Rows from block 10 of a small image classifier, named by matrix and row number. Each number is 128 + 24 x the weight over its row's rms, rounded and kept within 0 to 255. All counts start at 0.
After each channel's rows are labels from the 100 images, of 14848, where the channel reaches its highest value: "colour at peak" is the nearest of a few named colours to the mean colour under the peak. Only what is clearly more common there than usual is listed. The data: stained colorectal tissue patches (NCT-CRC-HE-100K). In brackets: how many of the 100, against the usual share in percent.
# r30: branch 2 reduce pointwise conv (model.blocks.10.r3.0.weight, 64x256x1x1), inputs 208-255

r30.60 [157 151 144  86 132 147 148  84 102 114 160  97 133 125 164 151  81 161 109 140 137 167 146 129 160 136 129 168 134 140 130 144 149 130 180 121 104 158 138 137 115 151 108 131 125 148 111 120]
colour at peak: grey (55 vs 22.1)

r30.11 [109 106  72 115  93  78  88 102 150  97 112 137  88 128  77  82 143 106 109 121 122 115 119 172 120 140 123  87  91 135 115 171 140 144  76 138  95 116 115 119 127 115  83 148 140 116 147 163]
colour at peak: brown (31 vs 11.4)

r30.9 [121 122  86 138  95 133 113  96 170 110 133 148 107 145  93 123 154 147  97 108 110 151 103  76  93 131 146 125 128 127  90 130 132 128 142 102 127  96  97 141 167  85 145 118 158 149 144 102]
colour at peak: pink (81 vs 39.3)

r30.31 [115 105 107 175  99 146 111 101 148 105 131 135  95 126 140 153 103 149 124  97 146 117 141 129 143 130 105 155 122 171 109 118 148 180 113 118 164 186 131 115 138 120 127 129  96 125 140 145]
colour at peak: white (60 vs 25.2)

r30.13 [ 81 134 103 167 123 113 132 136 158 141 145 119 110 145 114 114 121  97  86 118 191 128 116 108 135 130  53 120  67 165 137  96  95 134 165  57 134 120 164  81 117 155 109 156 167 134 111 104]
colour at peak: grey (51 vs 22.1)

r30.57 [159 162 159 119 132 136 140  78 147 155 188 153 126 183 145 138 118 136 155 154  98 115 141 144 163 131 126 139 137 112 129 138 126 129 126 146 150 129 131 141 130 144 143 123 117 150  92 103]
colour at peak: grey (48 vs 22.1)

r30.49 [129  98 112 132  95  95  82  85 169 154 106 163  86 134 154 144 174 140 134 111 141 128 166 118 179 154 115 133 124 153 120 115 116 122 138 131 145 115 142 130 135 161 117 118 144 143 160 137]
colour at peak: pink (72 vs 39.3)

r30.30 [ 85 133  87 113 104 122 116  97 143 120 126 136 110 106 104 123 157 143  99 100 136  95 120 163 144 107  92 105 123  73 146 145 143 127 143 140 103 130 155 123 147 135  99 153 154 136 111 147]
colour at peak: grey (54 vs 22.1)

r30.25 [158 129  85 169 112  95 113 136 152 109 121 124 127 119 117 132 145 113 171 138 111 156 134 177  91 149 139 155 102 146 104 129 133 112 119 150 127 142 124 135 103 128 111  84 104  97 169 152]
colour at peak: grey (56 vs 22.1)

r30.20 [124  95  92 101 143 114 104  71 120  82 125 120 102 150 128 112 132 130  73 102 122 149 180  72 149 141 134 130 113 119 121 158 157 134 124 158 135 106  95 130 116 100 133 110 167 116 103 111]
colour at peak: pink (74 vs 39.3)

r30.15 [109 115  91 149 120 131 113 126 113  80 151 127 116  86  81  72 153 134 126  99 126 149 136 160 143 123 157  93 167 142 121 117 158 102  54 138 139 165 124  92 126 116 122 117  96 127 138 195]
colour at peak: white (86 vs 25.2)

r30.7 [118 107 135 169 108 125 116 111 177 174 134 166  89 109 151 109 109 135 147 133  86  86  90 135 114 135 169 128 128 143 134 123 139 110 103 116 144 137 100 120 128  85 160 137  95 157 112 112]
colour at peak: grey (47 vs 22.1)

r30.45 [ 71 108 106 158 146 144 103 132 135  67 113 118 122 136 133  79 138 133  98 166 114 149 104  54 121 132 113  99 144 140 119  95  90 131 125 109 121  91 102 137 161  72 148 131 136 174 153  87]
colour at peak: pink (69 vs 39.3)

r30.27 [127 149 135 138 101 111 107  79 154 110 133 105  80 165 159 160 127 139 135 119 120 130 132 144 105 107 117 144  94 114 141  94 119 120 123 136 131 143 127 109 122 143 141 175 134 154  96 147]
colour at peak: grey (55 vs 22.1)

r30.8 [136 146 163 145 124 155 132 121 147 104 162 116 121 162 110 135 125 145 150 120 147 121  97 129 104 136 134 124 135 143 157 150 127 139 123 167 141 131 141 135 123  76 147 144 129  92 130 152]
colour at peak: white (65 vs 25.2)

r30.44 [124 147 143 130 112 135 126 119 130 100 104 135 117 136 130 115 118 140 134 119 112 141 145  65 134 165 109 107 169 129 150 134 152 123 117 149 128 110 123 173 120 112 143 117 111 156 171 127]
colour at peak: pink (84 vs 39.3)

r30.12 [140 155 102 144 157 120 119 131 157  91 113 139 138 125 157 102 136 132 122  99 121 173 180  87 117 103  56  74 129 151  65 116 135 102 141 148 100  85 125 126 134 161 134  98 133 149 139 133]
colour at peak: pink (83 vs 39.3)

r30.16 [134 112 105 157 135 146 116 129 137 104 129 105 133 153  99  84 103 130 140  82 112 111 140 176 133 109 130 153 103 152 132 150  91 135  88 133 143 150 122 126 129 101 136 137 106 151 134 137]
colour at peak: grey (62 vs 22.1)

r30.40 [135 121 112  87  91 108 110  85 120 110  92 147 113  92 128 112 186 120 136  88 128 157 130 122 137  90  99  87  83 100 100 122 128 123 175 117  92 134 116 108 129 154 100 116 138 158 157 124]
colour at peak: brown (29 vs 11.4)

r30.28 [112 116 131 127 140 153 117  87 151  70 139  82 124 148  99 140 143 141 112  94 126 113 108 169 111 147 163 163 152 156 124 154 138 158 121 147 143 142 132 121 149  98 165 130 111 139 163 152]
colour at peak: white (62 vs 25.2)

r30.46 [106 144 112  89  94 137 143  66 140 170 131 172 107 124 156 125 131 145 121 118 136 128 131 134 140 127 143 141 149 134 114 124 135 153 153 134 166 151 142 129 122 134 119 168 173 110 111  93]
colour at peak: pink (75 vs 39.3)

r30.63 [ 87 118  55 117  97 114 148 146  99  97 104 107 125 115 103  35 147 104 114  99 105 133 108 174 113 120 122 132 135 108 116 160 124 107 142 147 110 133 109 134 112 142 114 137 110 142 113 142]
colour at peak: grey (46 vs 22.1)

r30.5 [ 68 162 215 154 125 161 149 102 159 133 149 104 122 189 134 144 107 126 110 131 160 101 133 163 152 114 129 119 178 140 156 145 172 138 134 132 142 157 153 139 131 125 118 149 123 108 101 140]
colour at peak: pink (71 vs 39.3)

r30.35 [121 103  91 135 127 127 125 108 146  81 170 112 149 151  76  95 152 131 110 103 145 122 138 205 132 128 139 143 107 157  86 161 130 131 109 134 130 173 132 137 125 125 139 156 117 129 112 157]
colour at peak: white (84 vs 25.2)

r30.33 [131 130 101 114 110 126 115  52 146 116 153 105 131 175 149 152 132 133 132 152 158 126 113 138 115 153 135 134 163 136 166 121 135 164 126 150 164 126 150 141 124  98 118 159 160 112 127  96]
colour at peak: pink (75 vs 39.3)

r30.36 [117 144 128 136  83  98  95 100 142 113  99 152  86 111 139 105 146 101 154 142  78 160  99 151 121 116 114 118 107 146  86 136 108 108  93 126  68 134  97 120 110 121  84 100 120 156 144 112]
colour at peak: brown (30 vs 11.4)

r30.0 [103 176 122 120 140 104 135 103 140 141 138 179  95 175 163 120 115 146 124  99 139 112 111 156 147 128 119 104 172 124 137 144 149 150 141 156 124 156 118 136 104 153 113 167 140 154 115 126]
colour at peak: grey (48 vs 22.1)

r30.29 [ 62 117 199 159 134 134 150 152 121 147 158 109 151 132 124 105 131 127 100 133 121 141  88 119 136 120 161 171 151 127 168 178 151 114 124 144 111 153 111 142 128  93 118 129 147 110 116 132]
colour at peak: white (66 vs 25.2)

r30.61 [116 118  91 118  91 109 109 103 121  59 115 109 113 135 100 114 134 149  93 109 121 124 173  68 133 122 115  92 149 114 109 128 148  83 134 145 122 140 134 158 148 119 135 115 130 123 128 113]
colour at peak: pink (76 vs 39.3)

r30.43 [ 89 144 117  93  79  82  84  59 125 130 102 118  64 122 118  86 178 114  58 140 133 158 116 125 103 135 120 118 150 125  90 131 147 123 129 142 149 162 141 102 138 123 126 113 126  90 131 153]
colour at peak: white (88 vs 25.2)

r30.4 [152 147  97  94 148 113  97  86 142 157  66 170 148  67 126 115 158 117  99 139 133 153 129 123  82 100 139 111 104 119 122 155 137 139 114 127 122 117 136  98 123 144 107 125 143 105 113 139]
colour at peak: pink (65 vs 39.3)

r30.32 [124 117 106 117 120 119 131 137  88 148 117 155 126 114 126 145 134  88 139 128 135 134 155 170 142 142 140 137  82 127 155 148 115 146 130 134 120 125 125 145 132 158 134 133  72 126 153 126]
colour at peak: white (100 vs 25.2)

r30.48 [139 126  90 105 100 110 114 134 132  98 126  47 150 122  72  77 201  96 120  94 128 172 108 145 121 145 152 137 135 147 131 138 172 118 120 167 118 140 107 114 144 113 142 151  90 118 131 176]
colour at peak: white (87 vs 25.2)

r30.21 [124 124 148 105 122 108 150 116 147 159 111 160  99 111 138 106 153 116 129 130 150 117 107 161 176 115 122 125 174 138 127 138 141 113 110 162 133 127 155 126 141 103 117 195 113 171 119 132]
colour at peak: white (72 vs 25.2)

r30.6 [104 156 125 108 134 174 150  93 144 132 104 195 108  93 162 140  96 131 106 124 127 131  91 122 138 164 139 153 145 107 149 115 130 160 120 112 139 169 127 139 134 133 153 141 117 107 111 135]
colour at peak: grey (48 vs 22.1)

r30.41 [164 137 141 153 152 146 148 134 171 112 170 140 187 156 101 108 109 112 128 138  97 141 108 130 116 134 109 141 128 105 120 165  86 135 129 107 115 106 109 113 131  82  88 120 165 122 153 114]
colour at peak: brown (28 vs 11.4)