A small image classifier, trained from scratch: 45211 training examples.
Rows from block 8 of a small image classifier, named by matrix and row number. Rows with one number belong to one channel. Each number is 128 + 24 x the weight over its row's rms, rounded and kept within 0 to 255. All counts start at 0.
After each channel's rows are labels from the 100 images, of 14848, where the channel reaches its highest value: "strongest on" is what is common among them. Only what is clearly more common there than usual is listed. The data: stained colorectal tissue patches (NCT-CRC-HE-100K).
# r30: branch 2 reduce pointwise conv (model.blocks.8.r3.0.weight, 64x256x1x1), inputs 0-85
# b30: branch 2 3x3 conv (model.blocks.8.b3.0.weight, 96x64x3x3, transposed, each kernel summed), outputs 0-95

r30.37 [146  94 170 123 123 147 121 117 104  88  49 135 145 163  96 110 109 107 140 167 163 142  88 135 146 125  76  76 126  75  75 111 146 131 130 135 147  83 108 113 144 125 116 169 152 140 146 135 129 154  75 123 136 110 139  89 133  82 141 137 136 121 101 113 135 111 155 148  84 122 107  92 136 131 181 133 171 121 119 127 149 154 112 131 170 171]
b30.37 [142 135 100 106 117 148 136 128 120 136 160 127 126 143 138 119 131 134 119 118  95 125 132 105 115 107 107 132 161 175 132 165 143 163 178 159 161 153  92 150 117 130 168 180 149 183  96 153 126  95  99 127 142 159 101 174 152 105 107 143 111 158 116 107 101  99 108 120 113 143 110  99 119 108 136 150 106 103 105 115 120 102 152 121 122 114  55 143 112 135  93 138 143 135 158 143]
strongest on: tissue: normal colon mucosa

r30.16 [179 109 122  82  90 126 144 158 100 127 132 165 146 136 172 124 135 116 167 151 102 141 131 131  80 112 127  98 162  92 149 105 115 115 158 166  86 128 130 115 165 138  91 137 148 175 142 145 121 145 145 110 128 137 161 147 134 134 108 142 175 116 126 118 164 172  92 187 128 109 135 147 137 137 171 178 105 136  97 120 155 117 149  79  84 108]
b30.16 [117  29 106 113 111 146 159 130 129 164 153 125 130 145 147 129 145 126 159 103 141 104 138 144 116 122  94 111 122 132 111 139 113 150 144 107 130 110 147 115 108 124 154 111 142 132 129 137 123 114 153 135 120  99 110 128 155 135 132 116 159 115  94 165 130 116  89 122 101 117 145 108 112 105 108 129 120 100  92 108 128 120 144 117 111 100  29 138  77  85 113 105 132  99 143 136]
strongest on: tissue: debris

r30.36 [130 134 143 110 130 126  90 182 118  91 123 128 111  94 163 161  98 119 100 116 160 142 143  97 144 145  99 100 128 133 132 101 124 112 106 140 146  91 129 124 140 123 151 128 130 135 138  83 142  90 111 125  97 100 135 120  86 202 131 107 108 164 159 155 139 115  92 148 140 128 148 143 164 157 125 148 138 156 148 122 120 108 129 122 125 133]
b30.36 [137 150 129 154  95 125 175 146 128 170  58 128 125 115 138 151 151 100 179 119 157 125 127 154 123 132 101 115 145  91 122 140 128 123 108 121 155 112 144 115 122 112  91 140 142 121 121 132 144 129 122 114 119 112 118 114 102 113 139 143 122 112 100 127 121 112 123 126 124 128 120 106 128 118 155 168 145 112 126  75 153  93 109 146 152 144  69 168 149 102 139 150 124  47 167 175]
strongest on: tissue: smooth muscle

r30.9 [127 114 135 152 134 158 118 110 110  91  38 115 150 171 108 130 104 117 141 149 154 137  87 165 170 105 101 100 103  73 128 119 144 153  99 117 133  61 139 113 161  89 142 157 124 149 120 140 101 129  61 123 138 109 121 102  97  70 172 141 111 137 153 136 130 139 157 128 124 120 153 128 131 123 152 141 168 136 147 138 130 121 101 131 166 161]
b30.9 [113 135 124 125 100 145 115 132 118 130 155 127 130 148 136 104 145 139 140 153  93 120 127 123 112  74 114 127 141 169 104 181 126 138 138 151 157 160 131 140 109 136 152 160 140 148  91 120  95  62 102 132 161 151 113 187 128  99  86 136 110 155 142 119  67 129 144 112 121 171 117  89 121 131 147 154 106 119 122  92 135  70 158 131 106 114 112 141 157 136 117 155 140 134 143 146]
strongest on: tissue: normal colon mucosa

r30.1 [127 109 140 139 135 129 140  92 122 119  73 161 127  78 100 139 183 144 171 133  87 108 119 140 137 111 126  80 134  70 127 145 105 159 127 150 148 109 139 147 153 132 110 125 123 148 122 147 135 156 108 139 142 138 137 142 137 134 119 166 131 102  90  94 130 116 111 121  96 123  94 124 132 127 136 118 109 121 126 128 153 129 118 148  72  89]
b30.1 [120 126 135  56 142 137 156 118 121 153 134 136 133 137 137 130 137  37 143 146 134 142 114 125  73 130 111 134 114 131 119 119  74 129 121 131 108 124 141 139 121 134 123 112 141 117 152 129 171 151 122 141 134 144 148 115 142 169 152 138 169 148  79 190 145 154  87 153 142 117 189 153 112 117 118 115 128 116 118 154 131 131 136 107 123 120  79 125  80 120 140 122 113 123 120 125]
strongest on: tissue: tumour epithelium

r30.20 [152 139 132 146 139 140 155 136 101 144 127 124 133 191 148 118  95 109 103 145 144 135  88 146 142 129 174  91 128 131 111 145 180 140 139 138 112 195 108 117 124  92 117 121 141 167 132 200 116 147 155 139 110 126 175 145 122  91 135  91 166 116 171 130 121 155 138 127  99 111 111 135 119 114 127 156  76 153 124 110 137  90 139 113  96 118]
b30.20 [101  88  76 119 115 147 128 151 136 201 164 128 139 124 122 135 165 136 137 145 113 116 143 128  95  96 155 185 116 148 139 150  97  98 111 116  92 122 149 119 114 107 126 133  94 133 102 123 119 127 108 172 154 126 134 121 135 126 134 130 128 115 128 153 126 131 123 106 144 165 137 121 118 126 144 153 132 117 101 136 116 108 143  73 105 116  56  75 153  92  98 137 174 132 131 142]
strongest on: tissue: mucus

r30.62 [157 156 102 126  60 130 171 130 164 129 129  95 106 143 156 161 151 115 141 111 154 161 138 140 103 145 150 151 110 139 117 152 136 140 155 150 153 145 137  98 125 133 100 135 145 120 161 150 159 104 119 126 135 138 112 115 115 144  80 151 133 145 109 149 110 151 112 137 137 128  81 130 152  80 124 114 145  94 113  77 127 145 167 133 118  93]
b30.62 [172 135 127 118 107 123 153 174  87 150  82 118 110 125 188 122 154 109 182 125 143 161 145 153 109 102 105 137 100 115  94 141 118 113 119 148  91 131 136 147 113 151 148 105 144 132 155 113 125  95 160 134 103 148 133  93 128 132 129 114 131 109 118 141 108 108 144 170 153  90 157 132 139 178 128 138 136 150 155 121 131 124 128 174 135 149  97 153 120 150 103 108 126 149 189 161]
strongest on: tissue: debris; tissue: tumour epithelium

r30.13 [142 114 124 125 147 164  77 174 115 141 149 134 146  91 150 101 113 123 114 124  93 114 168 116 196 156  81  91 148 128 142 112 164 152 142 166 141 106 146 196 163 131 128 136  95 158 111  93 160  93 134 109 162 133 123 150 129 161 150 114 136 157 140 106 124 139  88 127  97 110  86 149 140 100 152 147 120 120 115 159  98 109 124  78 107 130]
b30.13 [130  97 125 150 127 132 144 120 134 134  80 125 126 100 128 115 119 135 126 140 113 110 138 140 117 106  94 114 111 102  94 123 128  86 124  98 135 126 220 152 112 117 118 128 119 122 112 105 126  99 146 137 173 109 136 104 125 165 128 149 151 117 138 169 120 154 142 137 133  97 164 153 137 159 135 137 130 142 140 100 153  74 137 166 122 133  53 142 140 140 169 143 136  73 159 130]
strongest on: tissue: cancer-associated stroma

r30.54 [166 135 136 135  79 153 161 146  91 173 102  99 159 113 194 146 144 158  86 101 123 155 140 116 136 108 145 113 124 103  95  90 108 147 191  98  79 163 160 160  92 173 115 111 134 124 142 107 124 167 114 128 157 144 139 152 148 151 113 123 116 136 122 132 146 143 158  99 149 147 106 108 162  94 110 157  85 118 164 130 133  90 159 113 108 116]
b30.54 [150 110 136 118  94 185 138 149 130 177 144 109 126 112 174 116 171  24 132 146 111 127 169 104 150 137 143 141 106 118  94 126 161 113 147 103 150  91 145 134 123 132 151 117 128 142 114 106 130 141 134 146 147 106 144  84 136 137 101 131 129 143 163 167 141 127 132 171 153 139 136 117 131 128 141 118 147 122 116  96 112  97 125 121 119 140  75 134 133  92 135 133 162 114 144 127]
strongest on: tissue: mucus

r30.29 [160 173 126 130 139 126 148 150 128 133 125 142 139 135 172 106 116 115 130 140 135 102 131 109 112 101 138 105 126 141 154 124 141 134 123 135 133 146 100 107 125 132 121 149 148 132 117 159 129 142 137 144 125 135 163 117 133 136 133 128 155 115 176 148 132 193 124 145  87 125  79 134 122 135 130 126 134 140 103 102 168 115 154  99  97  89]
b30.29 [ 81 120 125 103 132 100 140 129 145 126 155 153 147 136 140 134 141  73 152 139 130 107 118 129 157 112 101 157 155 118 141 145 143 130 164 126 165 143 153 117 123 139 182 171 146 131 128 137 142 112 113 161 146 101 124 123 130 147 133 135 167 139 101 141 119 158 110 110 141 153 157 105 137 157 170 167 123  93 106 133 144 117 152 114 133 116  26 128 113  96 142 167 131 148 132 157]
strongest on: tissue: tumour epithelium; tissue: adipose tissue

r30.61 [ 84 122 105 110 161 117 118 120 101 110 126 147 118  90 149 138 143  98 155 157 170 140 118 139 113 101 141 123 118 146  86  94  48 137 147 160 102  95 110 154 126 146 138 109 144 167 113 105  68 186  98 158 119 158 114 124 141 124 133 126 159  98  97  52 159 144 122 145 135 150 124  73 164 123 119 156 104 123 151 133 145 105 152 150 130 131]
b30.61 [119 116 134  40 124 130 146 142 127 161 137 137 145 131 142 142 132   9 152 118 136 136 124 142  90 131 142 104 145 125 139 119  83 135 128 118 124 120 105 112 133 140 118 119 142 129 141 138 128 136  77 143 126 127 137 140 122 133 126 111 130 119  63 136 138 131  63 130 119 132 148 123 127 133 116 127 125 124 122 120 134 133 115 151 131 125  76 121 136  61  98 122 121 112 150 117]
strongest on: tissue: tumour epithelium

r30.42 [155 154 133 172 117 118 112 106 119 123 108 130 100  85 171 150 145 138 142 144 152  94 124 100 153  90 120 101 141 100 113 100 136 102 104 118 129 115 128 118 170 164 140 143 184 130 150 115  98 180 126 153 174 158 133 104 161 122 144 155 104 121 133 140 151 103 141 122 111 164  80 131 109 135 118 130 186 177 109 115 118 144 159 135 101 118]
b30.42 [117 130 132 105 174 105 162 120 168 161 151 159 136 120 141 139 150  89 167 120 143 112 105 112 169 131 104 145 173  95 155 109 163 141 147 118 152 124 133 155 134 141 131 154 168 128 126 130 153 128 119 155 121 116 120 110 126 151 142 128 145 129 100 173 130 100 121 134 106 110 161 106 112 128 137 144  98  99 102 125 138 136 124 141 137 122  18 125  80  98 136 144 151 138 133 128]
strongest on: tissue: tumour epithelium

r30.34 [110  99 159 158 144 151 109 117 126 129 121 121 136 104 120 136 159 129 141  71  65  76 136 144 149 129 115  72 154  74 128 145 113 137 143 167 124 123 154 155  92 120 127  85 115 136 123 133 144 142  95 115 138 131 144 161 150 156 100 127 122 114 105 128 117 105  74 132 111 110 123 127 137  98 129 138 125 128 127 135 141 115 105 155 102  98]
b30.34 [112  90 135  73 151 122 133 121 134 125  98 144 143 138 131 133 129  93 126 134 104 133 115 120  72  97 108 149 104 119 138  85  71 144 102  94 133  62 169 151 125 126 117 122 124 127 144 128 164 121 136 157 139 100 152  69 154 161 144 132 172 134 116 182 152 147 114 146 131 112 194 151 137 129 115 114 114 123 134 158 135 108 148 132 122 133 127 118  99 128 141 127 139  88 137 127]
strongest on: tissue: cancer-associated stroma

r30.28 [138 153 162 117 147 122 168  97 137 151 130 102 125 119 108 120 127 150 123 158 193 152  86 129 124  93 140  93 102 116 151 121 158 117 140 156 137 179 118  98 118 108 168 173 150 110 119 186 134 117 121 130 139 110 179 124  85 151 156 115 149 133 171 140 124 157 124 121 103 173  77 125 104 137 138 115 114 160  87 153 169 134 126 102  90 107]
b30.28 [131 123 125 116 109 116 140 142 117 142 151 131 130 140 137 133 142 131 116 124 105 116 136 107 123 102 107 177 148 126 162 141 119 132 173 128 154 128 133 123 143 128 173 157 124 136 120 170 167 108 102 153 164 130 149 135 144 146 154 120 142 157 134 160 128 149 118 127 139 138 163 112 111 121 142 120 115  98  94 131 131 124 151  65 116  94  10  84 120  86 101 141 145 124 124 138]
strongest on: tissue: smooth muscle

r30.18 [145 166 108 127 137  58 131 125  99 133 150 158 132 139 155 121 116 120 153 155 135 144 118 136  67  66 130 112 129 141 158 106 120 143 128 146 115 161 105 127 142 116 146 130 138 133 102 147  75 161 112 139  99 122 152 113 129  79 153 133 151 103 166 130 130 147 112 142 112 153 128 111 133 147 167 137 118 138 128 112 166  96 147 116 145 124]
b30.18 [ 76 112 116 119 165 137 143 135  87 154 167 122 141 158 151 130 151  81 170 143 112 157 106 140 159 124 125 100 164 157 147 138 152 149 140 149 115 118 105 108 148 127 145 154 128 135 157 143 122 133  55 149 106 117 114 129 153 128 106  99 137 123  94 135 137 114 132 126 119 136 171 122 114 156  99 130 126 116 127 131  97 138 125 138 107 107  47 118 119 115 140  82 105 143 169 157]
strongest on: tissue: tumour epithelium

r30.51 [149 124  96 123  82 157 122 151 105 148 103  90 142 120 142 137 177 144  79 100 126 117 150 131 134 148 100  90 145 114 121 123 118 150 121 108 148 129 120 139 175 102 118 139 141 138 140 137 144 118 137  98 149  96 124 136 101 163 129 126 133 160 129 152 140  98 140 153 115 164  90 126 150 105 157 132  87 124 143 108 145  90 131 156  87 105]
b30.51 [144 105 124 137 106 117 143 145 117 155 109 109 125  81 115 134 133 107 155 116 161  87 137 141  98 138  96 172 117  98 140 135 131 146 118  69 128  73 148 132 141 141 125 139 153 148 118 146 140 110 156 114 132  73 130  78 124 130 138 140 145 103 109 149  97 146 140 132 112 100 149 124 128 113 148 134 142 121 133  94 166  97 133 122 138 115  32 164 128 146 151 133 145  87 146 134]
strongest on: tissue: debris

r30.59 [120 144 143  79 106 130 119 126 159 121 112  91  76 132 138 146 142 165 117 114 121 103  92  88 138 116 115 105 111 160 142 121 112  98 125 120 140 159 122 102 111 150 110 138 166 132 162  89 154 132 114 121 127 130 123 129  95 121 135 140 146 121 133 135 133 177 142 125  78 148 101 145 100 119 149 179 150 115 120 112 172 184 126 136 128 104]
b30.59 [160 111 125 108 111 108 160 113 137 130 129 135 152  93 147 106 131  87 137 111 129 117 139 105 148 134 110 134 146  86 159 122 155 190 175 135 151 126 107 136 164 141 152 161 194 167 135 135 132  88 104 131 114 110 121  97 138 149 104 144 143 110 105 151  91 116 128 129 136  80 153 110 148  96  98 131 101 128 131 104 121 125 159 149 106 116  93 153  78 111 106  92 124 124 157 149]
strongest on: tissue: adipose tissue

r30.27 [119 114 117 136 124 145 164 141 137 152 108 133 159 163 113  93  92 103 132 149 126 139 109 175 156 133 116  91 114 136 131 125 130 150 118 145 132 137 141 136 150  96 138 165 116 141 142 200 135 149 106 121  96 106 155 119  63 125 138 113 137 158 147 131 160 135 133 121  97 118 146 117 111 169 137 135  97 141 127 130 141  64 118 131 152 145]
b30.27 [155 120  63 118 119 118  74 158 118 102  83 113  87 132 105 107 118 147 141 110 134 146 137 160  71 104 149 173 159 144  97 179  79 119  84 129  72 112 153 138 150 139 138 130 110 157 135 128 116 119 136 118 130 143 132 160 134  74 136 112 134 132 159 120 133 139 142 128 144 165 134 141 128 154 124 150 114 120 133 121 147 112 122 114 117 105 103  95 142 123 112 106 125 116 158 168]
strongest on: tissue: normal colon mucosa

r30.41 [ 72 150 142  87 148 113 133 101 123 127 118 132 119 114 153  97 135 110 138 142 140 147 135 153  88 118 123 146  73 123  77  91 148 113 125 111 149 120 109 151 141 210 144 153 118  97 166  98 125 173 124 141 105 125 113 101 140 142  81  89 106 158 120  88 122  98 113 158 130 159  98 130 141 121 112 148 176 152 137 141  94 154 164 132  92  96]
b30.41 [151 166 142  59 155 155 184 161 132 163 111 139 131 122 156 146 145  49 149 160 145 160 143 145 182 130 128 121 128 116  91 121 161 123 120 140 109 141 129 127 100 121 117 131 121 126 129 109 128 128  96 126 119 140 135  89 140 139 117 128 136 116 141 143 146 120 110 155 115  95 133 123 119 109 119 114 144 139 119 118 132 142 108 143 118 115  56 161  60 143 154 115 125 149 155 122]
strongest on: tissue: adipose tissue

r30.56 [127 144  96 104  95 137 128 107 133 154  94 146 137 160 147 141 128 123 121 134 130 130 119 132 126 114 167 135 140 149 108 147 106 142 161 127  96 167 134 153  71 162 148 117 134 137 133 116 120 161 147 119 142 133 147 131 144 151 116 120 119 126 136 115  97 173 143 171 123 115 115 138 173 112 127 124 137 136 143 114 151 105 167 120 102 139]
b30.56 [173  72  80 105 119 130  69 134  90 127 152 120 116 119 142  92 123  97 143 182 115 146 164 152 136 140 166 137 125 153  68 164 118 107 110 127  93 117 174 138 119 157 146 131 142 145 124  95  90 164 152 115 133 121 133  99 107 151 111  97 137 119 144 156 145 148 158 126 148 139 136 147 166 161 123 119 139 145 120 134 150 132 150 148 128 119 104  97 142 122 150 134 105 134 125  98]
strongest on: tissue: mucus

r30.60 [110 121 142  82 110 146 143 134 167 133  86  81  86 146 101 143 146  98  93 132 126 134 162 110 112  90 105 105  98 184 130 119 130 114 106 137 149 159 113 104 110 155 127 142 162 149 145  93 111 120 127 155 130 127 143 119 118 134 112 116 130 156 116 132 112 156 129 156 105 178 114 130 130  75 108 150 151 102 124 142 166 154 117 128  97 117]
b30.60 [161 149 123 138 111 148 143 159 109 139  54 124 137 125 143 134 144  76 142 134 147 140 148 142 136 132 145 130  96  99 113 150 144 117 135 150 136 124 147 157 115 135 160 120 169 136 103 126 127  91 106 142 109 122 136  87 107 134  77 142 120 113 101 124 106  95 119 144 174 100 121 133 169 122 127 126 169 160 148 105 124 125 126 153 119 152  70 165  91 138 140 119 118 113 193 162]
strongest on: tissue: adipose tissue

r30.0 [141 123 105 156  99 128 146 125 165 126  59 116 134 119 130 168 161 126 146 142 144 113 142 126 104 131 120 130 138 110 112 100 112 110 150 144 148 116 133 100 149 154  83 125 137 145 163 118 121 135 124 145 127 107 122 145  97 132 111 149 132 156 123 123 150 146 103  94 118 154  93 143 158 118 126 108 115 103 152 165 145 143 157 124  98 113]
b30.0 [145 112 137  84 129 114 156 152 108 161 114 132 132 107 130  92 122  52 121 123 134 135 143 144  96 117  96 140 130 102 103 100 115 142 139 111  90 109 125 125 176 156 142 154 150 137 129 126 113  97 131  98 111 123 123 109  89 120  91 110 126 113  63 145 122 126 101 130 142 108 133 128 153 170  87 113 153 126 146  91 101 115  73 180 116 128 102 132 132 122 127 129  98 105 164  99]
strongest on: tissue: lymphocytes

r30.17 [159 105 122 158  85 132 114 109 140 151  41  70 165 180  88 131 162 128 119  68 133 130 166 157 148 126 115 113 125 107  70 132 129 139 118 118 154 133 117 119 133 138  74 138 126 130 139 142 149 147 119 107 152  82 102 118 146 103 144 165 105 164  81 156 122  93 137 167  96 145 137  92 136 163 137 116  82  77 131  92 135 146 120 146 107 133]
b30.17 [145 129  97  91 115 109 124 113 147 145 169 139 141 146 138 131 122 115 142 133  95 119 160 128  88 124 109 184 143 147 153 149  99 143 133  94 158 125  91 118 148 140 162 154 151 156  89 153 143  65 103 134 149  98 117 136 142 116 149 149 147 125 130 132  56 144 120  93  94 151 137 103 104 113 152 146 110  95 100 147 132  90 141 104 126 105  89  98 108 135 103 149 150 111 131 143]
strongest on: tissue: lymphocytes

r30.15 [156 114 112 153 155 161 112  81  81 160 122 175 102 106 116 119 137 129 128 102 119 124  90 112 139  74 127  85 134 110 142 134 135 134 144 117 144 107 125 173 105 153 135  86 108 103 115 135 165 138 115 104 149 146 144 134 162 123  76 131  89 110 107 152 146 117 104 131  83 147 113 123 142  96 158 145 142 146 137 141 148 104 165 152  91 126]
b30.15 [120 141 120  85 156 116 128 130 150 127 121 124 135 134  91 130 100 110 131 125 129 136 118 128 156 122 108 161 113  97 135 110 137 115 105 111 123 131 133 140 119  96  89  98 122 100 141 115 174 152 134 145 169 140 177  93 140 130 168 187 162 141 174 156 132 171 138 130 157 137 174 161 117 102 144 129 139  94 138 181 126 119 163 143 128 115  65 132  98 111 136 130 146 152  96  99]
strongest on: tissue: cancer-associated stroma

r30.23 [111 179 105 124 153 178 150 114 139 141 130 102 111  83 132 109 104 119  94 145 200 127  92 118 175 160 131 126 148 134 127  73 145 127 133 144 107 150 119 162 119 122 155 154 127 145 132 134 104 145 162 139 113 145 169  99 135 131 153 109 173 112 152 135 105 162 151 129 149 154 124 124 133 166 131 120 133 159 145 130 145  89 178  92  84 105]
b30.23 [134 104 152  94 119 111 135 169 148 177 144 122 135 112 146 132 129  87 146 119 121 132 129 134 131 105 156 148 120  92 117 116 128  99 127  97 130  94 145 127 133 130 148 109 129 125 105 124 142 120  97 138 168 122 165 141 143 135 141 133 131 134 132 166 118 170 116 142 158 174 167 129 148 154 154 120 151 105 140 133 139  95 120 136 138 126  20  96 147  88 131 173 171 131 150 142]
strongest on: tissue: smooth muscle

r30.26 [173 146 116 158 160 138 127 123 143 137 109 118 124  86 157 129 133 136 151 163 159 128 107 117 142 146 139  95 163 137 142 121 128 122 120 149 152 151 123 122 174 112 143 129 166 129 127 159  85 129 154 105 108 151 132 139 153 130 147 111 162 116 143 131 170 138 130 112 108 166 110 144 139 118 125 161 166 144 117 105 160  93 157 135 103 125]
b30.26 [105 131 132  88 156  88 117 143 132 157 147 119 122  98 103 139 121  96 129 100 123 119  83 118 149 107  92 167 100  88 143 127 140 142 143 133 137 119 132 115 163 147 132 147 152 144 124 156 160  95 116 157 162 143 158 118 146 155 161 139 144 157 111 164 127 170 118 125 151 143 150 127 106 141 176 122 116 103 132 153 150 110 130 123 139 128  24 134 122 101 138 158 153 134 137 141]
strongest on: tissue: adipose tissue